Weights of a small audio embedding model.
Model: 4.27M parameters, log mel input, arch transformer, activation gelu, width 160.
Rows from block 4 of a small audio embedding model, named by matrix and row number. Rows with one number belong to one neuron. Each number is 128 + 32 x the weight over its row's rms, rounded and kept within 0 to 255. All counts start at 0. Numbers have three digits each.
After each neuron's rows are labels from the 100 clips, of 14848, where the neuron reaches its highest value: "responds to" is what is common among them. Only what is clearly more common there than usual is listed. The data: acted Russian speech (Dusha). In brackets: how many of the 100.
# fc1: MLP up (model.blocks.4.mlp.fc1.weight, 480x160), inputs 0-79
# fc2: MLP down (model.blocks.4.mlp.fc2.weight, 160x480, transposed), outputs 0-79

fc1.117:095137136104137208103168173079129038114115090154096125209097105096096190118132150148091112085098134167114100141139161064186142164102186147088098061078120124150102152106154106179132155124123111099137106094100154135094120083128095160158123147
fc2.117:076186168152151193182089132137128136116099164051135066113185102158135102095142097100106117244196088093109139159208111107136103177133106099159184116103134096135197176137154158122163132167117159133103178127134116128145113167118112153112128128
responds to: emotion: angry (49)

fc1.402:166171097129182159143098097127164150165163081155182166181107061115130126160139157135136116077125183075066102114188150100141175145125137110088153110184105146063145141100136088102177213163135149086127127140128144099158140118079123115113171124
fc2.402:107143201109111113108115175138109107122086135077094095124164123144065109116125079137165109063116122084169129097099156187149127119086202127118157104144147099141166103106132182201080156160145084151155118159136146108098141139164115134169112149
responds to: emotion: angry (53)

fc1.204:076172136171103153195100091212055083044125150156107097163132159102098121078103195109045139127099094148119114124121118121085104129088100171150140156119140145149115108108156127116089136119112135122184102151133150098073139091179121126119143113
fc2.204:131109062120152066125157144079103103127132116130106094105110121133132117167159125181111141160164128114102089142117151100124123142114171111153119080121152113061171171077154161116163135150127155142166171130153168129081177089084101192083072120
responds to: emotion: angry (39)

fc1.254:105124108155153119162069132163176108162125173109091158132125082039111071182151090130112170120071116152147136106150163069125142122154157167132170134112125096096135110131152087118126116168175133152085073090135078095167138126153140119139135120
fc2.254:113118155123107126128117067153146154119138098165148161093136153153119089133079089077142134089163121168127142179098091186138087028158169123187096159152135101147118105135147143137134119112130114091156170145125135162148151076060115199126128186
responds to: emotion: positive (41)

fc1.38:099157127118091076159097149130134171081159083205187094071145106170141141109098105117108194076060099187114113179166179126124157126147117152138118120151122097082077102167092111127191142136095087158128133123121113122128136120134097119148103170
fc2.38:115050151164117147070138132135152161151090100101119168094097095129154103126097092131053090124122190137111109112132137175129153147118133159153153147153064154104081139080077128118135144126172182112081133080091158139119123147159093145162140141
responds to: emotion: positive (39)

fc1.145:150146095137137122118167093185112123085153137148087231106165121124132107123169054125124124117096103126140203123185132125124081198161157133102179095150133131106110107192128065135132119109171158141189198167073111130093159129179157068133154101
fc2.145:094097163133144144111152141142153137131141075080182071104086142137089165111084142125121093184158102164125061141098106080139131103117131147184093099086089130163122168143162132145162147131080188116050131077164142113100107160127105177128144136
responds to: emotion: positive (69)

fc1.382:154110107112160136137095125072165143166097115174101147128127100212127148114136138114169123119178085131099062139110125089141059082133135125126149073073123102086110158128119198145049152215114144135091122141122102130120144107094136113130090124
fc2.382:161092091157127163064077192132165118099169170152050095080115135140134150092059218103123148150107106158086115133151118138135155111144118120168094128121111116181103090099126094085179139103154090141176136126138123149075126143139034169135139163
responds to: emotion: angry (40)

fc1.289:151117096190126082122136144092166183112105117162093165121175121106151118129155167140109115108143121152101157116197097173122126215122161099166109134097152140067140160079139127131123149158132167120129112185099089127035109174126124122079081100
fc2.289:087150170129116119140112112202096136154134136140118136125176197069184137110115098180067138054130147150178096102119126093129135082143111176137050104177106138128128137178125167138104181110028068118154119159166097123154112150110128124097152171
responds to: emotion: positive (47)

fc1.59:129161117106149127116151159130138155127135167149122119134102121134126109106119110145082118060106101149184128188046193131156141098116115147128137133137142111108166114173198082105067139136155143076127136126154119096141137191124161105153216169
fc2.59:177099135143128205112199141141117132100124131092127174162149127123092133127120086153128071118144098102157124192123110119115119073185128145144136133166117082066081205123130139108103106112084119116102100107128134118157149126110125108094095105
responds to: emotion: positive (81)

fc1.246:135138143117126110101175155127172146152132015133103105150217129101102129094158074117175082139134136158076119135120169108139156119111163081193146170117117117130120105153136127110111082179144142122150096112143158193077083137086236090135114146
fc2.246:117097115124093179151167136147093148041138094155117168195125128111123122127079177108121140075069068109121104093079106101079148139138083187119122135137150168099167144070086084152144153108076140101126149139121187145076081202059199122060125128
responds to: emotion: angry (49)

fc1.230:109090109098128133116102171160142160112186170138114136071155084109131108046130106125084145131097107115117160133118139139158160144142073093135198169180138122078111157156177083134113126103149132102117124087181119158118124121124106109123132171
fc2.230:135158099169115144107150097123082139129089150146083110118133077141132108123158091154078128119141148155135133175084130118078123147146166153188079171115131173135186105110144127130105175099136080114165137201139164125203135107125111168150122148
responds to: emotion: positive (83)

fc1.282:144090088087214108154134128162123155121093050137169151132105110095100154150117118173065162147148197176133185126108179136178150131128148101099139100141098146109153162125136085109176124183091102083143058112105130086116110139136098132130152132
fc2.282:100158132133128142095148119117112202143165136151144145157160103127138149142143145160158119065071148094172055106118156189122031088098191117120080123142179096152094085134133084100141138119115132155123137088122158104174113102178118145149163148
responds to: emotion: angry (46)

fc1.63:102111119112120151181068199112096126157149136075125134119208072166164130125166123102119149164141143098131133161131078121125117137105099138129122064166136145130102128112138156160103137125114080158140162140137058069166121180077208152180124126
fc2.63:130104078083089155155082118137176105079105166124110127161117123101185144116119099095137123103103133137127070209131163161151125134169114128125120161108114114139149165119117166076107113149152065079126153101094148073102162114110122088128156118
responds to: emotion: positive (59)

fc1.210:096058136048102124072132135112118153112093173164088120076150173089160178135127119160143099098152103157101117129174127154097097089139100074116159145146055134129118105119098162090186154162176149186090126121177127129103141142075074164150131075
fc2.210:145113147126125160107096118133162112138179149221085121133112160135151090083114222091156181096133157106136141156105072141125136103154151158136102114151097116114167087078097170105180172110149145169124120132123170150102109129134141154170083138
responds to: emotion: angry (63)

fc1.249:192136084160136127154117149135078118132109161122078155113148171174165099160120138089099096131179124110128087139157159096127092124055037082145160170136052115124127141086089161126163063154149109130133168150142151076149167052127130112176141155
fc2.249:116137099112134163100113230060147102107092145139114066070146104085126120100145153194136097173078156102127143138052068098157148087121203155111086120123163161077122106097149110150148112118102090134132137073166180191130132149105153146199107121
responds to: emotion: positive (52)

fc1.300:130130151061082129113136143181055120147154169131107088095182119134127106134147124128172157106083206136160204129190118139145128108128097162174132127120096167078153107154075099115127168180167138213153178104129093100087148127155174091140167104
fc2.300:139165109183156168092194130172095128181104146112146120109096096143123097144137126076142124149172148116152101135131073137094126136148113144195128123134080143149117109088114121164169141173160201190117115068088124145108109133107123133164095068
responds to: emotion: positive (53)

fc1.333:093144128099140134119137142194165227134153160069162083103109074083169113130073167139144097137141097114077116151120156105129154092090094111125154134100147174104157084121190161092152133178154104154074117120111117116099118116184113085136061114
fc2.333:151134139127170181116082148150158108153108136135130158139063132113162090120124070067117162136132081121137150166154141131137058162120127134173114151052108179083137060124131120146136137192119120161164174160144111149080097086104092114148154108
responds to: emotion: angry (39)

fc1.290:144122135161093115161160229103109145157155134104093109112177120161143162072150070134156091095151134131198099070118075136109113165147080164112124168153145112173138105093176142147126172115083097135138160113110103086071169144119096160144126047
fc2.290:173169118157082087134116116117102150086142112109104131079117109053169137080099135176086081078116116096158066118171099144176157097087169117158118123173128165187115127091099123089094081081126069149119209116123130152136184105137109141073122099
responds to: emotion: positive (60)

fc1.243:131096134099121118096135139158113148099091103147165132105126105109074149114161164057154089136125155183106126126096153134118142114112145111126134128124106130212087098167074187127110101171155154152102127125189157107101135070150143127085205207
fc2.243:108129117133151146152111147121213140147075115103149109120123086180162066100113148170140105139103155148133118146112130129191082165127108161104105138111118097129090132115131097062067100138149148140152081166112179119138207157146108101123154123
responds to: emotion: angry (46)

fc1.285:140141154151135093119176086182136156133174141164107181111110173161102096161165106073131143087131150159194092106115107151101141127118150165094195162125161126155104148163151187144090104168183125158156158158146092174098190195148159098146104136
fc2.285:093107192211154152164073059099081137120160158096153189153163152150153129154107123116079148151113122172132085153059098131130182104129186137074130086114138152102129142086117138090132140152138136097131126105120098133154141086140082124086173087
responds to: emotion: positive (61)

fc1.202:088151143150162132147077105127111120135136079123127124134133121129166139157111093086140153085101128163119174083163142138183113141145112149096098146104125064069160096087089112104107105150145138143095114096160081087127162086157148155104144158
fc2.202:113102153126128163138155100159171121125139102118085171149191118143100145118101162135099104187175149109130098133161106106032148140142167115089184144197149113174139148131080116161132092088057127142138118105125108109100181214122163130163103139
responds to: emotion: angry (40)

fc1.110:140141129100150114143116097092180160071160120134155156140165056182112127172167146100101143108084157116112134085138130059089093129121145101059124172111156076105174156142119106073119142187178156102096116096082116143120106138027134094125111143
fc2.110:106164124122169099091158190137121108154107115127107112099149147112144140130123084132095104156154170108149191139144110139103099124123097101162166083130139108081140121141088125163196130158142091181152089148181124140107074138159107083121052151
responds to: emotion: angry (49)

fc1.232:146143128147113131157104142147129146118158140109166141122110103148109130148181147154134128107120121135135129135093135162090132139114151138142129120079108104166087163123125125135117083160123098114129146225121123069144100158116091116167126062
fc2.232:125087144136072174111158104093113132084153033175119135077156113136151119189175061138124163177091095110155120095109120121175181084133150116140159153117139140093141077094138180133079163105117169143100064110145084093120153120134170105043120143
responds to: emotion: positive (46)

fc1.397:126108141134103102108168155104073122134099140132098095084188117151128132170079122121136065070159118121115088183128121152182044137135115117172152127148118135126173074100086067106091146191160123140087097134131070093137140089141134189163047080
fc2.397:125130087114101173154175117159153092178127134164114095154139102161123126082152186112081178108197186059144186205139171064105107090147079128115112077146151125161114092143140168088063153117130129158133165128114135111087116137087100076125144093
responds to: emotion: angry (41)

fc1.353:139109187113111129104132156067152165118126027136101090104091119114121152151173074082148115115100120185106052103112131145121145140128114097113147108164165130115118143096085123145095118178158130135071171115148102155148097219131158076079121178
fc2.353:075128127108118131189090152158095144176126098138168152156135135099094133105117150102164083142115106104160130091097209075094095112074083216146106171112178064151064086140111156173141102119129142104099118117143152133078118105129142207113123111
responds to: emotion: angry (41)

fc1.9:094137134144098114071191140083123175107105105116116144130178106099135081103086061118118110119119175159168148045151159091149107110138059112101121171161111180123139116102156114163172149104155095155125158147081110132143212097122066158208164088
fc2.9:148114108163080098178085154198150123104145104140083102105128116092072176099135104149133134117103113114170145154102185111159167114124109167173150136142197147144140113100140152174136064153141114095087192080079170141119115104223114193164073116
responds to: emotion: positive (83)

fc1.270:167138124139138171101084125156096147187139140116135100165194116130130121125139107113131199151155155109071146142202117150131085137175146166097170141150071136121190150174193134173110092107077165119160091164069108124156146153053134094108132125
fc2.270:134114124079140181076111212082124153178105070188152159082125113157099086150118142114160122000056161121137155155139115182150062105109125160118116132070103139160146154156051142109098131103152110106044145112139132144168143137178050124144109078
responds to: emotion: positive (50)

fc1.242:097142083127062155176180167139136073138155091172159093171180123150142132113153146088148080174122167094128150142159137108097098098142127131184143143053067133138102182124109087123154092167161107234167146145097181145079082148125108114200135151
fc2.242:097130130112143146091123153133162138108138042115095181092103158132094153101057119136126143121178156171110071099195113109149114171106116110232095150092135175156134084142099161094115155137092124108114121092121158119111102145186137113139098158
responds to: emotion: angry (52)

fc1.134:143115114104096115156102101144122112128189140099158176130089166092159157111125140129159102112157121124176077121113090106130138160150130147124115053122116127171201142116096145124214164139136132126152118118123129159102166123159095105107106131
fc2.134:123182166158189115147175048118135123152141124072139067112148147194104158155136143138100142121149164102145145107139174099154164127180152075112124134174113066119117143104085120100125159123185180139155151179139098137076119109070131140106158121
responds to: emotion: positive (46)

fc1.109:111066109118126141071100095155132152156105145174143128126105134126145150136075081117130089167124151100112129180124094148134155120114100171163085089127116210136171147143101121146123115129183162105085123127130174087156136095127147156082112149
fc2.109:160137157105107160129121118120111103197171116139158118137194106166153096123143107137175124081174076122213073107120137129161137179102138125092146135130125077171101129145147150097097140136118108152196120120160129156087162121160132135086124131
responds to: emotion: positive (38)

fc1.7:141152080132157112213130096183161085151137115103145118095153134081151139181118160158112136065164148126194121169103100143166136116124089140120191141144156066122131087179106150155149150123137102101104133163089110139117073066199131099100129189
fc2.7:144165166080184151053174097122166132125150143113070120109149103113105099153164137093124119095174102136112109068102187137105160113142125098163101189083145175173123121133170101168113157212127148186146139146102103123127140139089137177152027155
responds to: emotion: positive (55)