python train.py --arch="transformer" --model="audio embedding model" --dataset="acted Russian speech (Dusha)" --train_examples=26041 --time_shift_ms=100 --n_mels=80 --hop_length=160 --input="log_mel" --spec_augment=false --win_length=512 --targets=["emotion"] --num_classes=4 --embedding_dim=192 --norm="rmsnorm" --norm_position="res_post" --hidden_act="gelu" --mlp_ratio=3 --head_dim=16 --fused_qkv=false --bias="all" --qk_norm=true --parallel_block=false --inner_norm=false --subsampling=4 --layers=16 --width=160 --positions="sincos" --pooling="class_token" --am_softmax_margin=0.3 --am_softmax_scale=30 --init="torch_default" --optimizer="muon" --muon_scale="original" --learning_rate=0.0096 --momentum=0.9 --nesterov=true --orthogonalizer="newton_schulz_5" --adamw_lr_other_params=0.0024 --max_grad_norm=1.0 --max_steps=8000 --batch_size=256 --epochs=78.6 --lr_schedule="wsd" --decay_fraction=0.3 --final_lr_fraction=0.05 --warmup_steps=160 --weight_decay=0.0 --adamw_weight_decay_other_params=0
Rows from block 4 of a small audio embedding model, named by matrix and row number. Rows with one number belong to one neuron. Each number is 128 + 32 x the weight over its row's rms, rounded and kept within 0 to 255. All counts start at 0. After the name is the row's rms in percent of the matrix's.
After each neuron's rows are labels from the 100 clips, of 14848, where the neuron reaches its highest value: "responds to" is what is common among them. Only what is clearly more common there than usual is listed. The data: acted Russian speech (Dusha).
# fc1: MLP up (model.blocks.4.mlp.fc1.weight, 480x160), inputs 0-79
# fc2: MLP down (model.blocks.4.mlp.fc2.weight, 160x480, transposed), outputs 0-79

fc1.105 076 [138 168 114 119 182  80 124 113 150 127 153 189 171 154 111 111  95 120 142 146 104 164  80  91 123 208 103 110 129 179 163 152 111 111 106 182  80 130 111 117 110 136 130 145 146 166 169 110 184 154  80 145 140 137  91 125 140 122 173  76 149 138 161  99 190 141  86 131 137 126 141 137 148 189  89 150 128  80 158 128]
fc2.105 078 [143 114 106 143 125 182 127 180 134 112 110  85 109  98 104 137 174  81 125  64 145 158 129 114 161 113 134 152  72 114 136 130 113  93 182 161 142 154 162  72 120 128  71 124  45 144 131 126 106  93 118 111 144 158  81 125 102 124 134 124 174  88 134 154 136 171  78 119 158 155 111 129 113  79 152 102 111 137  86 114]
responds to: emotion: angry

fc1.305 117 [166 141 100 148 114  98 148  63 171 115 185 142 168 140  68 136 178 117 125  66 153 118 117 140  95 156  84 154 105 135  97  75  79 161 130 117 134  98 142 139 150 207 116 193 130 136 139 160  92 136  92 102 158 120 159 113 119 107 177 139 170 149 111 146 123 129 115  88 115  88 133 125 179 120 141 166 112  97 119 110]
fc2.305 128 [ 75 146 174 124 122 122 132 110 118 100 141 167 103  79 186  81 163  95 161 164 100 174  87 106 102 104 112  61 187 129 167 148 136 118 105 134 173 121 160 115  85  96 115 119 153 119 140 152 140 137 120 128  68  92 122 123 126 103  95  79 124  88 105 175 100 127 101 169 148 176 133 114 123  89  89  82 104 161  68 138]
responds to: emotion: angry

fc1.375 102 [120 114  84 138 157 189 151 151 142 107 168 137 152  99 100  98 150 151 146  53 102 161  90 138 170 162  96 114 114 102  60 149 163 153  97 164 122 131 167  67 131 158 126 113  93 141 180 148 164 173 121  99 206 124 143 133  51  96 143 107 118 215 139 129 126 134 196 137 145 151 182 128 143 125  93 141 117  93 113 152]
fc2.375 097 [108 154 185  97 147 151 160 155 119 194 154  80 146 150  65 194 171 150 102 131 126 106 107 121 141 138 122 187 122 103 204 150 113 115 149  86 216 112  85 123 136  90 133  96 111 120 118 160 108 112 110 125 112 104 140 103 142 175  85  65 113 106 192  72 151 138 108 150 165 138  76 124 168 185 100  95 106 142 164  91]
responds to: emotion: angry

fc1.32 122 [ 94 137  21 166 132  93 152  97 100 126 186  93 104 135 156 134 122 102 183 124 102  75 106 169 145  89 121 125 153 162 115 120 129 105 143 122 134 132 145 138 127 158 150 136 149 144 113  73 138  73 106  55 159 133 170 114 123 158 163 185 132 114 101  87 117 126 125 130 103 154 160  80 147 146 180  65 157  54 123 103]
fc2.32 131 [138 156 201 146 126 142 160 120  90 166 178 147 136 148 133  82  71 124  88 154 154 116 120 161 124 147 133 135 137  96 104 177 186 191 156 145 107 109 131 105 119 138 128 191 162 132 119  97 100 118 189 142 167 180 106 192 131  72  88  96 162 123 171 134 144 114 120 122 133  75 148 101 144  95 134 137  64 187 147 139]
responds to: emotion: sad

fc1.309 079 [153 202 145 108  61 127 183  93 202 114 144 145 112 159 103 140 130 131  80  89  96 127 206 131 118 116 163 154 115 107 118  95 167 104  93 185  94 103 118 108 149 169 167 142 176 125  99 173 101  95  64 110 124  79 113 141 187 112 130 143 119 140 178 179 127 186 127 164 149  99 106 143  91 143 137 110 104 102  84  60]
fc2.309 096 [ 87  64 141 121 144 172  82 125  83 183 105 109  94 106  52 104 106 121 125 146 121 104  84 128 121 142  71  53 109 115 185 158  80 165 137 118 121 106 129 159 104 116 117 151 161  87 156 157 168 102 209 133 156 158  88  99 143 189  87 103 128 105  73  95 110  62 118  69 106 121 161 132 155 131 126  65 121 120 129 167]
responds to: emotion: angry

fc1.421 055 [ 96  60 132 190 119  50 106 148  88 159 129 164 168 151 118  66 158 148 153 160 169 102 114 111 126 115 139 142 129 148 104 112 151 134 150 138  77 145  98 125 131 126 158 121 117  91  88 128  88 163  83 112 170  82 102 127 141 115 104 141 142 136 145 182 166  96 122 141 107  84 139 135 141  95 110 117 141 196 133 120]
fc2.421 054 [154 159 135  92 137 164 158  80  87 147 158  78  96 131 145 195 130 127 122 165 200 129 102 163 140 117 160 102 140 106 163 137  87  99 151 130 165 109 153 156 105 182  99 114 122 105 178  92  88 128  68 130 172 142 120 140  83 156 191  80 150 133 145 112  92  96 146 148 143  78  96 163 192 106 140  97 113  85  91 141]
responds to: emotion: angry

fc1.409 127 [ 97 128 120 106  91 117  89 132 128 102 143 174 128 121 104 193 130 102  90  90 115 142 135 158 110 124  74  80  68 146 135 143 130 163 122 148 188  80 151  67 141 117 128 172 145 148  87 104 123 171 142  55  97 159 136 173 103 107 158 102  65 154 183 168 156 172  73 152  96 145 107 103 143 143 128 160 103  92 143 134]
fc2.409 123 [123 185 139 106 146 150 129  98 159 135 129 117 159 102 134  71 131 136 130 145 186 141 113 167 109  89 143  99 149 177 146 100  96 171 147  69  83  82 109 106 120 132 117 111  96 169 195 154  98 107 113 102 109  93 134  71 139  97 112  93 126 131  69 153  51 125 185 149 107 128 154 134  73 152 113 143 151 114 115 169]
responds to: emotion: angry

fc1.87 099 [136 150 154 103 170  90 133 116 133 121 175 119  90 119  84 164 129  84 143  52  62 144  88  95 136 156 155  79 126 138 133  56  83 158 122 172 195 131  81  91  89 159 105 146 167 207 101 181 167 137 180 108  89 178 173 163 122 153  91 145  91  90 121  84 118 151 130 124 159 128  92 137 138  82 156  97  86 137 121 170]
fc2.87 104 [ 61 157 144 161 133 118 145 148 121 143 166 152  97 125 174 102 127 134 134 131 180 148 167 149  77 112 127 147 171 129 189 175 133 137 171  86 138 145 152 172  80 163 102  78 145 161 151 129 105 132  84 111 152 152  96  90 153 101 121 149 174 165 193 150 128  79  70  82 107 120 216 148 127 109 130 147 144 138 166  76]
responds to: emotion: sad

fc1.141 099 [125 154 111 118 168 103  84 129  81 110 102 124 143  86 139  85 131  70 185 142 151  80 122 182 133 135 127 146  90 126 129 121 142 136 180 113 114 107 197  70 128 107 159 152 142 199 150 145 142  93 127 116  82 169 132 129  81  69  66 176 140 144 119 184 186 137 106 101 134 148 145 128 139 181 110 126  91 167 131  96]
fc2.141 091 [122 121 125 130  91 171  75 139 105 125 178  60 193 134 127 122  97 168 130 120 147 130 100  93 116  89 132 124 106 176 123 132  81 148 122 122  92 104  64 103 127  86 109 154 133 120 139 123  53 121 112 133 205 106 140 138  96 115  71 110 124 124  99 159 131 181 127 115  95 181 103 116  86 154 131 159  90 124  80 130]
responds to: emotion: positive

fc1.448 126 [136 178 117 197 150 190 151 158 159 135 137 140 176 157  57  97  73  78  67 150 113 132  60  96 125 128 107  77 125  44 131 100 187 104 123 199 106 110 126 134 161 120  61 140 186 173 157 159 145 107 167 146 176 123 151 132  92 130 142 148 155 158 152 108 130 118 112 160 131 140  90 118  78 171 156 128 100  83  77 148]
fc2.448 105 [ 87  85  99  79 144 126 182 150 172 148 111 134 128 142 169 133 141 134 122 160 146 128 141 139 165 168 105 117 143 142  96 165 111 198 150  90 163 118 146 127  86 143  86 155 134 171 125 160 187  94 145 204 113 156 140 118 204 181  71 145 126 172 148 167 160  72 105 114 111 113 161 138 159 169 139 156 125 115 104 116]
responds to: emotion: angry

fc1.104 078 [ 83  88 124 123 125 165 185 101 130 169  74  97 182 116 101 116 140 170 135 140 126 177 123 154 111 191 149 194 105 181 132  74 115 186 119  88 183 227 141 142  93 124  87 204  87 141 126 119 113 119 109 137 138 136 128 144 160 156 121 123 127 101 141  96 104 153 158  44  97 123 144 136  87 148 130 109  43  96 105 140]
fc2.104 073 [176 121 158 119 133 127 104  97 170 106  89 168 129  71  78 135 159 123 136 105  45 123 146 124 136 158  99 152 127 140 129 161 166  87 133 133 117  95 114 188 195 191 164  86 150 170 129 157 150 116 145 134 135 153  84 109  70 140 131  85 164 155 105 131 124 156 154 117 120 135 129  83 174 185 194 109 176 195  96  95]
responds to: emotion: positive